Weights of a small image classifier: trained on crops of objects in photos (Visual Genome).
Rows from expert 14 of block 3, named by matrix and row number. Rows with one number belong to one neuron. Each number is 128 + 24 x the weight over its row's rms, rounded and kept within 0 to 255. All counts start at 0. Numbers have three digits each. After the name is the row's rms in percent of the matrix's.
# up: expert up (model.blocks.3.mlp.up, 16x64x128), inputs 0-127
# down: expert down (model.blocks.3.mlp.down, 16x128x64, transposed), outputs 0-127
up.8 106:099172124107112161110140161146136083089092148120083170150166151133138160127108090151139126119098149111122132130109147117191122137161156154115156175110128117114140107104099126101125093074150112117129144094128131119124156137134122148162111133106124158128080124125127102148178149148083155114128138147115163143131124092145165146113149134121121128119167101098140129114130132076175117105107
up.9 106:100107144146125130144156170104131145144163166121138153157117126138133119153118139146139136119117111103128158123119144102145124121130096076128123104115099102197173142118092107116153148117134149096132132135163112161125130101158125100157101145127109122152137113174113126108089119137093153140059143133132166129124141110110114119112156145079117125081152119112102085123154083170107157132069
up.10 103:075124121139141118115115161139152142117140139101115144160084119154147121103149106142103119147120115139114127089138116100109144102112109118141101151191094126108121096112112114121124173133146138141160132150117150156131144127098135180180107152148149097102133102113103081115155104153132154126172154143158156183066120126137160131126137118121111160105141112111079171125151156108126138133087
up.11 105:116131130135129119124143097086128135110139111090152107136134115133110145143105124127108171077137121088174091131155115085110161106112159113142113106155144150162118113167146150147154119104138158090140111104125102141117132119130125157147148121120144121159139125155129201129133108116163114151123122123099080160122169169128119127159119132123148100096077162138112095119105190100128095073130
up.12 081:103138083106127130159107080163107112099129141163136116142114110164157141139148135117130098067115147152137092108151161126097171129148134117179121116128088117131143152128150151155111157134102104138135124137095086147120097121110143159133059082123144091131098149110168103132111105128173099150145161120116164119122134161121118154139164097143133153116115139143107115127161156119143129112085
up.13 099:138146149090141131169126123136118190130108116138114125111128100146146108126093137088111116115127147161061163168144136170158144140137116120130123103112126114150178109123128126152148134107138111175124124118156121148123151143147106141145095130111137150073112092157173149095154111130153103134130156193153098167104108096132150154088094124116139111125095090144103148119136119118141146158092
up.14 102:138134142152107095175149096152128132140097127118111140099092148183124185114158126149160063129159116145129130129169133115162138164128167125121161140124176144094143139159136132128106144136116124119149131140155147153168172116109108130167142147125135115119157135133117149116150131180112090146147124125139143113106058147143136137103150133127139131126075132143079121122111080127128115106171
up.15 104:135095082124113163131139128126131071142168168132125142146136119160116114136101160113140094108110148165157105113090159142148114095128141145145119144100105152146086150125158139170110116139111121145157141118122144110121149122125119152106154093117126144136144156108080116118145063149151091119107109137102117080180096099132115103102130096144119133083165127139151182106117143089090132115130
up.16 102:167095071112070132113115137145104107139126133138100139167154123177155114174139181129142127139136148140076094081110123113094124116119097097135114129121141097151105162132158149129134096118094155132146125115101110152153124087162152130133107131154157173145109160142089129130117137119119120134105090106114139139109131151118121125155157144117127134160170174110173129145093112151102131090114
up.17 084:151155152166112099145082111132127162145143128085141132146114114114140126133120126132128186106120153126127110115109111145180136128122117126148153120100107135122101167163106147156113136161133135109106133120150126107163172194087119080129104085129121115114109120123172130151129084107145111179171116200119091148109155121150125129104143110078131159147123122133132098142131132144090150115137
up.18 104:146151158108159090126152132156107124072109119080144136118117127116122159143113136107138157139128181161159148118131122156100118152123118125093132100112141123132101127119145152133161202124129107139097123152137126093136129149111128124117076147148095146110120090099143112139129151099126147129125116141133135186098118173100109119113077146148139083107177132140194114149162156148160128137130
up.19 105:155113137159164101165070105104166067154105096147170084197100108133124136118120128139105111125116127106120117139101132128166110168142130136145124156102149140130131106160153111068127108122134088126091117125101117112109070138148159121107159146106140105118138103169143137109153114147123151133138143135118119157152164136136113119128137115151163125117081105119162142141111149096121126150089
up.20 094:160156167145083119093128112150129089102105141125166180120082152140117131106139139128091103118149114126130154116153136143128157107117164090148127126141160138138103112129137131131112105123106100118097102198133109125141089114107161097159157112125174121116117157157139119129117138146165080130156097135144153146163109139138097143163141161138156094109152116144111130104148130126104080067105
up.21 096:135164144119082127180141146090171127145128100174116130092143117114137139086169119156162135100120116114126125136161127148126145092126102136108190099100154152157088116118144143131108133125164134117122127079123130155146146126148134148144178122159157141145180163128164116124119132132138090134148135147090132092136146122104132107126108141135121148155163085162160132169137163125109085150104
up.22 089:130162114100105143137150134119165136086103157142159114094109160116094131157104101095102095161106108133139153135139102110100098115144117100117125101130148143105140158098126120144133117142099129124056087153140144146101121144162075128133123159153156115110101149132140129081127119174104118150167104163151134094110107171107116101132111158140158114144154142112134146152133146133075113086155
up.23 096:147162133154135111098118117083076140166123143147120137057114124123131138095166123130112123131111100128143170144101109130163137121147173093109116124131134133085101105150111131155148105098096121124138116106098172128138134117134089148083098093131075168153120121154140140116184133132119128126103128183166109102126148100129116134128144101096160149117158130103098130131130096146123182128122
up.24 110:117145173137107159101137149151128136080140123126118133147106153093128154094129126086143161139130159157122168112138125107135118174135132160080144130101119146135125109136107120135147125138077103122071134160074147099130108114142128141132115136098115173129130129153147090161079171149114108155169148126178150171131112153128122132175159127102146114099173098141117129098102099116143136116135
up.25 099:102179122097156104137142140146092116100163114160095132150109126129172096116153120127128077153142082103074085177139098072090096119132110094080104125153119108125173173118158152122107113107128122150141139147121152122110099145145122101094134110136131144135142127089111127150116107190139087151110100129140124125129105126113133087150103124143133135134123121091151121127120136135148116110101
up.26 107:112156167181111137094104133139123120154085119107174098112170159130150111119109153151126130105154090153116109136101131142125143152133129134125154098084128067101143136115139132139162130092103144132181148107123105075115159158127111103095124089121102117166129153101079100118105120096107155139156098149108137127134143135138070100160152151107148148124112124123115151128160134151131130120092
up.27 108:133105125160140092101106127098116109117172128133113133119139122129131126124119143143152153164084109110134098136150120129116138109133165127151077139142129116076120101125109121130157151096162146143099089145153163151143114112127098176194103141142140122118095143102128078111088166140120113107121101140155114144137075121153144103146150072103094114112135147150109150169166160136103121114173
up.28 107:158125135111131130101147098117093130165139136142121118125129118133145123135114128164165123137125150143120103170114120096134142100125155107116152090120088146145104140152127174163159084149096087121159189119131112155160112145141152176153166157104125131160141159116156136130133155116088110180105134137099140118109193141115122086125125161129150094121151112104138079123145159123141101166101
up.29 109:084149158137141119126091137122124106118093156167073146108135168172094145137132130126141099123134104135121185146087151108173132086113155151122100125128142148114116103174169129120113168111128104150125143169103127125152077128157094115121140159133122128127152102124159121157130143122127093153101148138122104123116058162114097116140079123145124122126132129099110117093119136154097132090147
up.30 111:126161141104134108104134135090148125113139107176137155090126155170126094091173139137145119111118097127121076179111144127175104142152121142106114138147135099100093123093119100136084079118129143123115136129119114140148109114134109152112140076146098123121115142144115130142128094136117150117139129125120129133118100144169102093184144102184096107127139108127093121173123110119078127160073
up.31 097:130132106147133100137154139109106126106139123127158141175133127135091149092094144103112140162148105149128140131105158123171135148106135139158097102127121143097118073154100131142121119145144148083098101121157092137118123097137139151127144127104140104093107127151083107136174150140144135106156150154068088141116123128125110106176134128131155077117096167078123147158112198122121151130148
up.32 083:182128131113112129117075119165133100104183161117153196090126105108088129164122131130130149156092132101132138138105122152086141142129159176129148114124128130112140189110134118133159126106108084119119131150125129134161114086134162140116144146093142136150115085142141109109131115099121124150138157106153145155073103127130138128145160116119119091147098141110142154100106107130070146148116
up.33 102:123147138146139171157160115152144124129115128136125107134152152109148131111160165149083171152150070120106125155123131152144150176146150139136110125134111101119159170142116142132111156101145113120119098136117160096141118117147140132122142115152118112134130150134074145171117110115169154121091164110138117157150173082106116088078116173151123110146145102127186167118136117149153148080114
up.34 098:166132155121148125155127132143108118108103149138118143110127100084131154156156140125151132111148134104076112102167091116084148128131132107100114094183133164146149102109153116154121119111114161167094107117124119131145106095124130113157145134121148108179162126105154137126110127133129131195104124148108139114113126133107111148190111165143125116118122094118147075144114093114131121198087
up.35 097:115091142110182137101177151161173149138111135123081102158089126123143145135123106097141184137111157136180158115147114152109129128119127155152152131108127122150145119106099129156121123119124140132133121093164129117140044110121150106118124099137113117121085156151137111136075155113151172126122142136148154115123144148119133098093154117127141102096151103068130100096161100138130133122120
up.36 091:107100088176137142152113156101133159143115136115164122128147155118124129119136126109097107145145109071126152170176150111105076117088125116158131121127150170141102141111113167131132137124101141167127110102130127166116116149127115068126193135141131089120137116177102149144136091132119142114132160159110132159120143130094161135113068135133131149173120122131119105114090108136133091125097
up.37 098:160114149153120157114150124104175073159147157118147155138101130163123131122093110152112152078134113097092132134113104159119160091143135140117101126134099097100107096078086084099097132133137127133119132126154129159150132119145174132132138098118156101138136153121153119152146087146104133125141114141142099108106146095149189087125106138112111100145158154142093124122103161077102123107134
up.38 099:103134163091154161150159143163157158137085133145123161155142145094104137128111110175138093149126120085113117165126122183173118102176103132140109118111130171129093143120144150132163079123116123167110135117134138110112099146123111143095114109099158153155133118121179173128115144136134106125101149115106190156142104111147113120138111120130131166105153130141148146134165134107124108082129
up.39 097:149116108139116150156133165136111099106135142132114125089105150140109141147094119077126131143087117104127130113160107141106151120133125140143111098128087130092129118145142183089125145145130116163112118118091121125152141083134115158166162109165140121097120152135109108116119085075161173097111148118136142109162075139122141109082155176122123117114137150157174154108131125122113159072151
up.40 083:113107112131112130158108129137151130150145095101126109129136105167100117110115162104103094128105134131162115103132106111094129142134126112168138146149094157112150134145146096164118142090149180116135130096114159145108093144158104165110142135142160109120131158104186119094119154138096164147128139077123102129133118123162138115135163093087170137126154073161176074120126140147099126120097
up.41 103:129118114122088108132093131118078105131185130141118178113081152126119083125091141134169098164125139120144127085121158073103140114138112106148156101125116083075142142107126105099161143100119148132138144143117193123143138132116107158139087135092113092145079099125108112140109120122130148159123079147115115140111145126116132103160123123105095108100157134149126098137126138159119157125147
up.42 102:168142075128124109103142108145159149143132105143159160076101120111138094150078166142128119111095134124172154116126154160178161144119109130140106163114111181129131141094130126132126154161076115147130114142183128123145128166084131066131114098113156110164160103138121126134138142130157144117146134149116147112107093137144140121147122128106133103138148191156138104109136118129089124123133
up.43 106:107118142153154142070167115123129153139093129120163089117110133102114149124127185110129108091109098129137141133136139139175111163107106120114117158137097127094109168132090168119128139173121135104148167131130165119135188135128102128130129101101149161134101151163109130160153146091129154100099120144119149181142121155103145128149132094094105163131119124119122136150155059105107128126134
up.44 089:155126141118127131145122134169130118103159147114130139119115135145093096110150124160148157133153101121096114119139140107137109159162108105087154148120159126111097159134133079167084109134147128144092096153079171111147144138172112133173107160134130111123139107088116122111160118127164109096172102145135174152098149150123102146147102107163151159164094145145133116135117102145071113090126
up.45 111:104098103120094124161100156134165152083087145108125167095135115158144169089129102131128141116121113113129123131158091101104134110150108116105098120103125099111182107111156154106098121139122086119105106058087115141137162135156087105136130126132147156149140101156127149117157115133105139118156103170109126118128104087128121163124142123142123130187168102132103124158122117145103113089122
up.46 098:147067151162111117106146136105088141158157146104107121136101144170147112113096120115126114121161148148133153138136166123106101103095103089160109160086121127105082128100135126123156153121130149152123141110112150153100153123128108128172113107095103125115128160111132078146163104158077163132113122152132102133099162053131121143119153118110134177142122103152121095154121117146102119140145
up.47 115:141120137119081118155133150138170143111174177089117165112112137155150097120164156114148086118137137129110139110122084130178145158099140123131126083117137149141158089107143121127171092095119109148133109153085167149127125102132139109134082113132141173101117103136141100117137144149132099118190136154170117133094100130128140115102121109135138099147149149132120190140107122090119130102125
up.48 106:140113114155096148103125116146125126152107108126105079124153119141109057109122134123097133155106101149156112134131109124109115104124141121143127150108171118143132155156103072113103120134138109125181126104168136149110111098132116140166082114143132064115118154142071141148102132093141121142097108132124144121116104092130157123118096137125066089111152168120132155111120117138100150085169
up.49 104:140138081114099146112138109099160125139112112169111156124187100106124130121110112134136123098137141147161132141163152147139143130096133144118148073166101102158077150117117107135126102126107096108086128183121150131092102147150123110142135121107117142167121092146134129147108155105108109129105140164140142131133154153095088148138123158124117156121187149153140131132098115129140210155105
up.50 097:108155102090145140126136117126068121096130118121143136113153158161115119170121088095167101150104131133134109115125118105115097142135133133172157115152145094161133091112131113163141126161114115102078106136148131136119157125119160141077139125159128148117133155103105111075147181134088128133101154130156165122105111164113125098129151127105101138130119124079142110105095142193143121116172
up.51 104:094128142176141145123163126116132113100164156129116132088133136097126135130195133125107153128131109120179090125107105152135152177137107167120112107100122144107145126140103068117121070131144158106144115144136163164139154138123145093104123123114126111177143133087154118078108100121110124088123145121162141097124097151137124123158128136078154131117124118129125127148092092150143096173110
up.52 105:127084124128114151155103127135133148136178144130089143138086113100136149170113165165171129087170100094144158144143102117112151096148159099155111083123125117163138073102151140144145097090135131122128105110146149159116125136161101137127132125155157112140120176111118130105104143117152131137111142131096121112072153149176112119116103148110105114119106165101085107086119153131140144106118
up.53 095:144143127090121099168142148151140095118161121105133116119118142096088115114165105124146143128108149119106145138163115124117120148135101142123121152126164143131137104138164119127144083155125086146091088137138155156152137145089106140094127151128119099125092092115170125130172082155114136140133111158114085125154112139100128123075106083162152152135142097099157076131111161132096066147120
up.54 089:091143122119150140144158172119155119116090153121151127172132109130200170146117097099152154133122142200131129124102151167069147112140124132132152141094135114098086124124124124140091127071114081123133174127123149128132152146126143126103146153136111131134130146109138106148116125111137193159120171146140127111152143131139164111084130139132120088089136129116121122125126113152117173140106
up.55 107:138107127124145132149120153124153099127158119165093115133116151140133133088139136145144128135062131140070122132093092127169124118179178134152126157068137112138138135156143124096101102108094162146116156149114127101147137149127164087114087139093124093130132116125125144134126169118155110110155109144130127146134156119111128103130179116129146131129182089173122133108109153085103119084155
up.56 098:098164095155125158104100127135089143084138124112154096122120140083147147118127122134148148127154134148156165164125119068129089121118148130136161153083178101124121153117163134120078127132153085084138157151176129129124141122149134100110083140143129117163145135114118085144138102112103115130123102120132113100159119084128121140126125146141123145142099167147101110135155166137114084180113
up.57 083:085106072125104159111199126124092150117154106133114138123130112170141115143112108134134157153149141136128118095153132096169097091148146148132112125155122136097170128121123138136119131173155087097132147122121119134128129110114143144182135150138130097120146117158117158116120142067122169145140124140103092065112145103163137110117101125138114092112084116136082153091113128143100153148123
up.58 087:141110145088161152171096152137135106145111134144172135129109114103102125126138129150121094147163107128123081138124106116140147109137112140126184098154142180141186127092094149151144152123156137164137109114119121127118148124169121135180132142153095129085078148157122137122104156102152158123165124124135112124163086122151151134124113116131136199134150106113130102131122115111148085116084
up.59 104:152149110108048122127132142170129145134146120116156156143126129171139171104139133138129136139147156113147148133113159108135114080144151162119157079123132150139142113145188110118128139095126147136117106173147126112129103154147108136134083104190090128130151069083134153172094147095123111168142136151113100149144137109128133157131130124121139130079108125151143105098112165121133107138129
up.60 093:144104119143155144149151167163127129142139114150127112124154120076105103138124090115104095127085141133098140099087077126100114141113126129177115172139099113118123155137128155140162114125139136130135124116135115109139104096148129094101108119176159176137124120166075084127099137138136157092110117132127147131156166108122122134151066146141147121102122154161183121117125143120164155177146
down.8 117:126123136154129076144153114093135123133150132108067125131123107180131175130170126121115151109128173115185149126107145151150153155101132114150118166100139158126162112115153164138101101186159113114094135141145116123138106103125073131118136127117139072129137103096102119162142124108161096145128131146148121124121161119179136100132120127085124096153146111138150116142166130137168103125101
down.9 110:125112121153127163139107104142134087129131175124153121161102118109110146127093129142126127139108140133115121115102099133093145113096154128111134125136137113134111153106158168163090131108125096123096054143129113094145132072136141173102110179107127113129147132124162126135127175121160121162120117148142153110153152155139107182145134113188104085167143097160148123124131095148110122092091
down.10 084:139125131087120153091161085118108136179120095118172084120170114120147128104112113121117154174127144168162148161110155132142136101121099132090149104120149164155121108156142110143119101124102110146114097104124129124126143143173135148093152133082138115152134126129127142141116135093135125134086089147141178097112117101147113137126067146184120131117105160141148100108126109116155173159147
down.11 103:118118117115140115142145110146119108111125150106147139106079127128078172087143153153103184153109095143115130155164150160183150154129116108113108147149155154126129129151133123125150166125136144070099144122142102098134100110142132118122129126110089139106088123126176131197149130150152154117154116105132162119144113145127168107095161129119104146140111106104168159123128092129160171147149
down.12 091:139118145130114132086138125131076160124149083152170156089143112112109178121107114122122149161062125111101151115120136122165136099143145177153147135126188122122148145133114115098150117128167124107124117117184136152097146173143126144132166130107131105126147135142152103086166144105115130119148119139120100137109112146124093101124146143164122112164134088069145115099088142110096129133138
down.13 126:166145123118131145152081119106124144127159115116136075129139104126141126160140107196099087105124125119114167132125128102169097106147152129086087142110121106127131126132126146146147141142132108093147134143117116184143116173125119148141124127145072092108118152099132106124192181143114113151135101128156119132158157133131098128147141192111070117114147135113150122137119163127107104152131
down.14 109:143132136141164142115176122136087144135122141133121112118109115135139139098144135084127108123147128173171076152162119188080138148108138151124131044122107127135114130099138147143148169117130130128119107159118155129105122093150152121112087131141162169120132118125137076148131135087141136137095116142133142095125149163090101164124116118170101069128149138106164100115096130129132122140115
down.15 110:096121145116072143089148081160149088124133135108171108125111127168143080164164114121149169108111129111117162109143148133125171132121122121116096160112080113148185159174104149088149138153096131121111158133129158150086125115123107111128158134148146110125152123150113130125187107152163148131101068159112132149103144150119131093145140139135135113155114115130122112128156131145121125138156
down.16 096:107135121100129158092125119126106130113121131157149172108105125099120090112129166113145134115094154090145153129172100108145120128118161144134101172133114128150153114129126105102170176110139109104112103172133140083113114121121147153086156145130146136106110094114175130124146150094117099109110120138165111152103089134088125148136096078122108108126117178130146161115095141066164103147134
down.17 088:122132122177160136125114158150166099137160119161155098092121155128117083125112127176110122134080113128112132122162149118091123116146120139136127099114175138165144088105092140121127135072161113092106152132141114128157145124086111163140082139161088182145138148136113128105147115102104154159102147155099126098111137134119187143139134125105137101150099120142134099127137109157087149129125
down.18 100:132101128158141142153105112129103098168171097107101182139167133125124078139107113126149089129088122128147147109101106121132135166130112122101126130111122141138103106137138138085146090120148136102212126134098121096123100138126104118086122120155169119163149138157153114176136118128108101115134140154139102131159196116168153137138123146122127149128108166111114130170114105158118109132156
down.19 089:125157174131141131096124133157130141087142146100156118101121128144141138129119128114117120100194132139144137084151073079131131135123132131127123112162095151131124146140171169152131164122132150130147117125131157162135160183133130122141119118182139181150129153091068126110148123114126083097093137100124126145077173091082133138115150133108135096156130109141137144132140135171121133127148
down.20 098:096075147138184088160122138114140113143106151125115148131164101147168147092137125081153115164089137093144119105145090135129095144117119150124182096146175118148109169101115127121153140133122122097118091150070091118119144152148144141112127122117120142111084096150124166126143103158135120150139108129073131114149156122144144151117106144143124132151090149113143093106120095146141097112108
down.21 099:099141113143121131131128118135086124162116134157122098157160126145117117159130133152107059137117106140091164147170100112133142155111118138160119090145118157105127117116139131151125127110112118167129153112113135105123171109176120141136115110081150127143076145113093133124147095172125097124062186167125138124121082110113118077140123143157166141133129088124115124117093082135152122123111
down.22 079:166099098128135123114110142130077123123122183100133116107128097159121132120166142136106167091112144139094118132167136116146115103114089144117152126140149163143120106122155158069151145124142100088145097092088124109123136130143106133150088095160139137133097088155092164133128160130174117139104176139130074114098120088097149125119132151126147153101143088158153144136109159123122153133126
down.23 095:131149148116133128128119141148128159075094090111124118075150113102156129094166122130126139137146166145115132163153127144152135111112113093186149110131127102095105183107104135123172105150156172142108087131133103136146131132111121123152116136147105137141108093132087114129115107146099127146155123098089148071153133169147098188157128129100107122123130127154134174156140137143078115123142
down.24 101:103085150153144067171092099118149170155099130120127202117136145127140142145122124118115117108112152136166103153076123101149128132119137158152159128123114115100079116116162130107114120121116151112145128126146122149112120172174113131134130105154125105100137152100161136124098121104119105105099136113097129139128140107170071110148138113150130109064113167162125108100137101135133096152114
down.25 089:123143095114119122160113116115164135153160125153139116157137137143101107153096127111115129161092149108109135110093135149157131123155127104128144119108152138093161137132173083081117113179140130149102127116113135163118139139102103161137143126097125178106153126163122147149109153076101165120187166141093114128105112128123119070128119123109137165164128094151134136104104157134126140198132
down.26 119:139122089116142129123123173119161123113129149114114090125129116141052081137089145122136110118117117144149152166151091114141132126103162134105114125126147103129086116138129133105098102093128147122150159176149133097135090152160134119162098144159165140131092153148156128113121141112121151101117125152106173152141145120149191123112084117147131135142139122132134147145059175149087106144132
down.27 099:126167134107124117108139144128120124121133124107139125149159120068106139133132129105106112154147148120137099111141123130162088132139070153140135117145144084101103157135172121116159105206092104107162163086129118147129115122166129104067103112107117123113142123127112102104124166158107101080134171161103145099096128142102115136161143129107137140125093138120137119145138170155166164148135
down.28 101:117139127120141089141122147109157104124118122127079104158103103113071131117131157156110127095170135095114156156106100141141147133094124126087121114131143181124124130166121140086095157105157103133119092134098122105141149135094133151119165144129094111094098125181129139099135142110114139115132102112119116131135073168104121122102081116137129136154182090151144159102103132179138139165120
down.29 100:122093119116121128107182159167135067161094146129094117127136130109169133087127082113123132096076127142162100136148125146124133120150137107161120102175154093114147127097138122127161114123141122083115154174131153113106133113095133114125109097115087113124145123107114131122137127141113109092178087078137130112139111090151153144135097137148133148176140130155153120092153149159095135146141
down.30 116:168138131143133140133093143150110136106109140134162094132175110142112137144107137138131131112125122138103136093123117168166130127074121110140138104132156125132118137142133120128122139139151115197073120089063099159075147134118096097139103114117135155169096114153129127084094104128129151102112125144156119085139153143129137116128133147082180149154151104121098178076126114139111108125129
down.31 088:124119152106105137144121105157189105116119130125150115116120114152133139144161120119087120118124171124116104129167112153157136122157124093124150206133150113123135113120124127131137093124131070182172121077056103133166130140121129111124140082142161133141112149102114103152123109131114137088101116109113096120118129115133117135064154160126140137148141133137148138152093129083100147159120
down.32 081:156085130145102125124090148094117168140101181138102153164128096163178165140112090122139104135104118164097134125144092115109103133071079127108108132113126154135088129131087115110127124094144149099154103110136109119141153113141133145125127079089144143136128125115153142148102121099091140100132103103092130145110161161109178158082144145158122106130095144107136130128111121126103123125091
down.33 106:140128110118136155124143117132154155138135110118125151133137149123058163094136137134140128170126139089121164132142107102118130134149148121108116107170104114120208060140134127099117119136166106127087098135167146120131096162145118148100107112139114138168118166106102132121158097097104085108166150104162118094151156148129120141148097136136141144123171160092109109104144132093134102145142
down.34 098:107129144128119139133109087116093167125132127161134120103143130121156150159135163119156085120112121143094161163081154151115161116124142094113105105097114115123128153093154092128133186123146144086121113119129131095105113116124177114150120100070122127104108122166161120150157103121100148117081143104151151190125079112161111100132154118133125117163147109115103131107105136163153098125114
down.35 103:159150099159110115177097159128095091126105110124139143098136202085152111081136136115117132159165128124090093149128149155127105108110151135097155121124132112112145146167158134089087143115118164111145095135121097087141146144143103152136152144147159116124158127101122144139138185099120099147115176124165109155158113163117123159124107144127117105110118157107110152135147133095138110101136
down.36 087:160124140130163141118157130148119161126134094134122116177127134080094095083105136113141127112150087133140134151075113123119152153137150162091138128145123132137145080098104092148144091117163143138120169155122114133157171135140125149135081125140095149108156117144135090040151139158120147123133164114120142132118130131147131114121132142111204085126132121110111143120127125164132114120159
down.37 097:113132089093123118145125113139176147131147124129179134157096139107130127166134107150149124115155139183117130105177141121158109150112131075119121108129194122102153107106087139149157124126120126087091148121095131096146154108163110124134113120121089090133123093135143114096159146123142135173134143120165105142114092131160120149082103115145131129170068104153114135136154118121147134087143
down.38 096:101182095124109109144143165130154132121136126164088085141137121133116182116147130132148185117121088095127131090120094110150119143092150109120119134156151152123143106128142085114114123150108132106107172149109109151064126122127101132156161102111108095104139112125115100107139106132143075106170095117123105111151159138137144090126150095172164120127117136183158142154141113133125135124154
down.39 088:123150179139147150125160126115107133148140124122115179178142149111137129117171163099098151138125077115121132127098153110140131156129164117099114169148112159082108128175122172117140089104098142131119145094148148141109134129120138104070177086106157098157152116118143168126176120121121118116133121115127135128085138120135132118149111160084132128133099090107143097152127167118104103103106
down.40 088:128134094085123117134133119132069108164148107130119127112167155095103141146111146114142151121080136129139131116178145126164103155150107151114146138107128117107125128098122114140107134118122152111124146110167173080159130129110117141095113100110114093112156120180143142156150148113141083165104098134093132110086123168098094106115112151177139146145056103149108107132121145145117113140164
down.41 104:166108135139144084109141100115112100126133119137110137125166124139102093145091131099161146120165100136143097116114149109117101128130144146133100136111097153127112124128126167152148110093162099145167154145202141159140117120111104098091063164164168188145123141084160105142111138132089142127096118108124141130105082138109116147131085140102122123112134125140131157143129127077123105118131
down.42 093:121136155147141166136117118117151156103130167179134096119099137143086122076106103093145139133187082095138048091124151128127151077125101124104147119157167140097110154151118129104131168084129132146124128140095157109127121097097128131120133137144138132140146153142117092097128136134125144117151117139142085125104118143117105132121151091143133126129109128125151120145121110128157152047138
down.43 115:141094122199107143128116132146110172151169108149165127118136144068129101114128129192125116132105167098149144126088109092112163161110127155107125141132150156132116159115087144094109097123144139173122130142160110130157143122116139116152124109131110100177130137141137100139136143126134111119133113146128116092115135157188152122115160121119119132063102115120145153129104140072141138164122
down.44 090:165099103107153166110133143131129167123135127086121127122099137163173110134132173102138152120132153143163169102127115121119096110122172125104149108094129133156145150092121161149129161164131127150116113162112128119120119152112114097097158097137145143093052102130127143128111123120124135197086143157140100104145133094046159156148125146137136114112135140147134125127116119129113161138127
down.45 110:161140115118146106124122093116105131104162084115122104109148125145126152128156156129155115093145145157176136109114134112108134110101116109110138171149131117152099107094130102151143147130125170171098122148149089092123124079186148158123083144122149137151126140114138100145172106161107107138102159131186112104102170126161132147146113139127131134091114113155165120148091131160097101095107
down.46 091:115178127099151084107124123164148125120141114137150123159107143099143088151095138167141111107134176116108177143108099111122150117141088170138115138127140112118155156105151172144143092118128143127151096127130147150184129092145110143136146148113107123151168150185152117118155158102146121157110109140099128130145116110160137156133103136135157118137108133157068160077118115139106161148164
down.47 112:153171148132139076122110106102107117097147148145149113123123094146183120127111096146136143177137125144142116100146135081067106119089164115131129115154092116170125135107123127187128163104109141141129099090140084182122119134161133160117155104154153167110132128128111151109118094131145123151088150105121127146130114112138145170119105133127095134145096120148130124127180098153102111150131
down.48 106:114110134110098144107143128159151132133102060102128098171136146135134192116134129130143141118143125114096120135128120120146136149130153130127120159121091137116154144129145088120121142072108139180102113124139159133150143139117170129072090064105106134157123083144147129114128174124150139137113110122158157086134128115129121152095143077140129164141108131143139152105138148063114092114105
down.49 102:094089145135146143108058124139150139131098124138118135168097149144144129133117085139181115174111160079076170139124125095183163092128136109152169192135164118170169073079126114140114137101170136134154130128108144123110125115160168130147128110142128121138151090114114117130124101127126134124127127129115116119173113121127098124133120108107115105126127124112106128135127137123105149141155
down.50 080:125143133128148140123144148163157158151145171130124108126071119145158113178112105130065176153112077130105133133126155171119155119131101134102103119084090126126138098145108152112128176116136135075145134145106148123156120123154095117151093119122127089117160142134121141177132129084162159111133144107117151088154103128087129099119122143155114126097143119141134139127111168104081131115110
down.51 101:114139130156127107110109163098101127125101165112120136161144134105107135138111105119085110128200144182132098087102122130117108141123119120133113119152121189114102164138108117129136125159161109177175135123111116094119131142146101130151110137134159119118101160161132146123079138118164145184160099177116147116151113111141130134142105153162091126102133118149069156116130126123103147100110
down.52 098:105121105076158117170157147124116110125094146071166114105127098131107115075091113130167142136122147106127106114147112141123189137148136117121131150083082117102171177120143164147146171160117134104138127151124117090117125119122142152149153131128110137154149118117151111121118090140152094123130117123146123118143110094127161152147149158136126155171116102177151087149111132122089089101117
down.53 093:163149132143117138123111077116112148119120143144101120108144094128138185140099138130091119115120075131137146161121126151134095151139164114163168089115133118134180096093114120122104129113124131094119125108099112096123147138127115085103113088161105109130174115159051130137110133144122114124153191132129118164100142132127173155115115143142123125130080146124121148139136138152092156172114
down.54 102:135143059135117175143074091117121107129168155133132146109108164146143112157128173148107094143169152094116084114127119154088159112078137111141139147114146167128149126176123147109125112156126144080104131112108172124151149139130136140141129126132152138144142108167080116139116186122143082112128127126140123139132155125129172136100085128139102123149109128102089155137110104105130140127135
down.55 111:110174109089134068113089120098160112123110121138119119146169130133125156089164112120109137146149129142107151137151134070129128149125143152164127126148107085132120157127091114125118097154096144135159169107129135154112138156119129125123136111105105115119096174130134125124127118091112183158130159112095133129101158114118171151120101091153112110177101128133136110106137116116119102096050
down.56 089:167093165125132157075122102160113125112115126147095119105150139175091125125112095121101119099148184156150132143171124151126125147153117183090087065124147094119127148126126135133175135122182108135153132138148127097128123140132139134074138097111143151146131108117123140130125127116125099133179132122121127145154123142109160098121112118129100116119090097173143127084093156112146147109101
down.57 095:116129175152100124137122103126133106126142145132138158137156134111110141138143114081139158086100134104166113173134149163133160150121111111153132120128100116089104120108071118164145120152157095182132097087090124150156140170138152116084129120076116115148095135116091162173134092114129137106142108121133130126144145153182106172114135117140075141126139129148117116125090157110134098141116
down.58 092:149057145110087117146121121128106144107134111129142148118130161113130145134098114133140136116125087123163126154120131137128153092124129121156108125110127127167177124123108166163117141139126104140075108123151132174116125119152175157119149092071094133117168123093140110106148103157159114144110187106091128125108142165092134143163171160122137157140121137143157159150100137135122084100156
down.59 109:155110114193139126159143128146135118106091141095094151120111172153130104156123102145100104119111101123149122141137138140120123130136117144144116156132125089130124141125105098145101084129078192149140166135116116161154118165102142133154135118143126174142143161144136112165117125154134164172146139091192119109091161137114171103092172141133153128146154119114134116142116106093116157151157
down.60 098:150115191144128092148146128157158132154118108163126140109120135166113131096119158133137087186109115076119113134173121123146144119166140147120095103123157148113151147083113132134141132134161098134128150094079151123160135117132092149128165109118145145095085124101115145108158099109132165134104162141146120122139140170093134126133131160120109135187103129083135150103154155102121088113136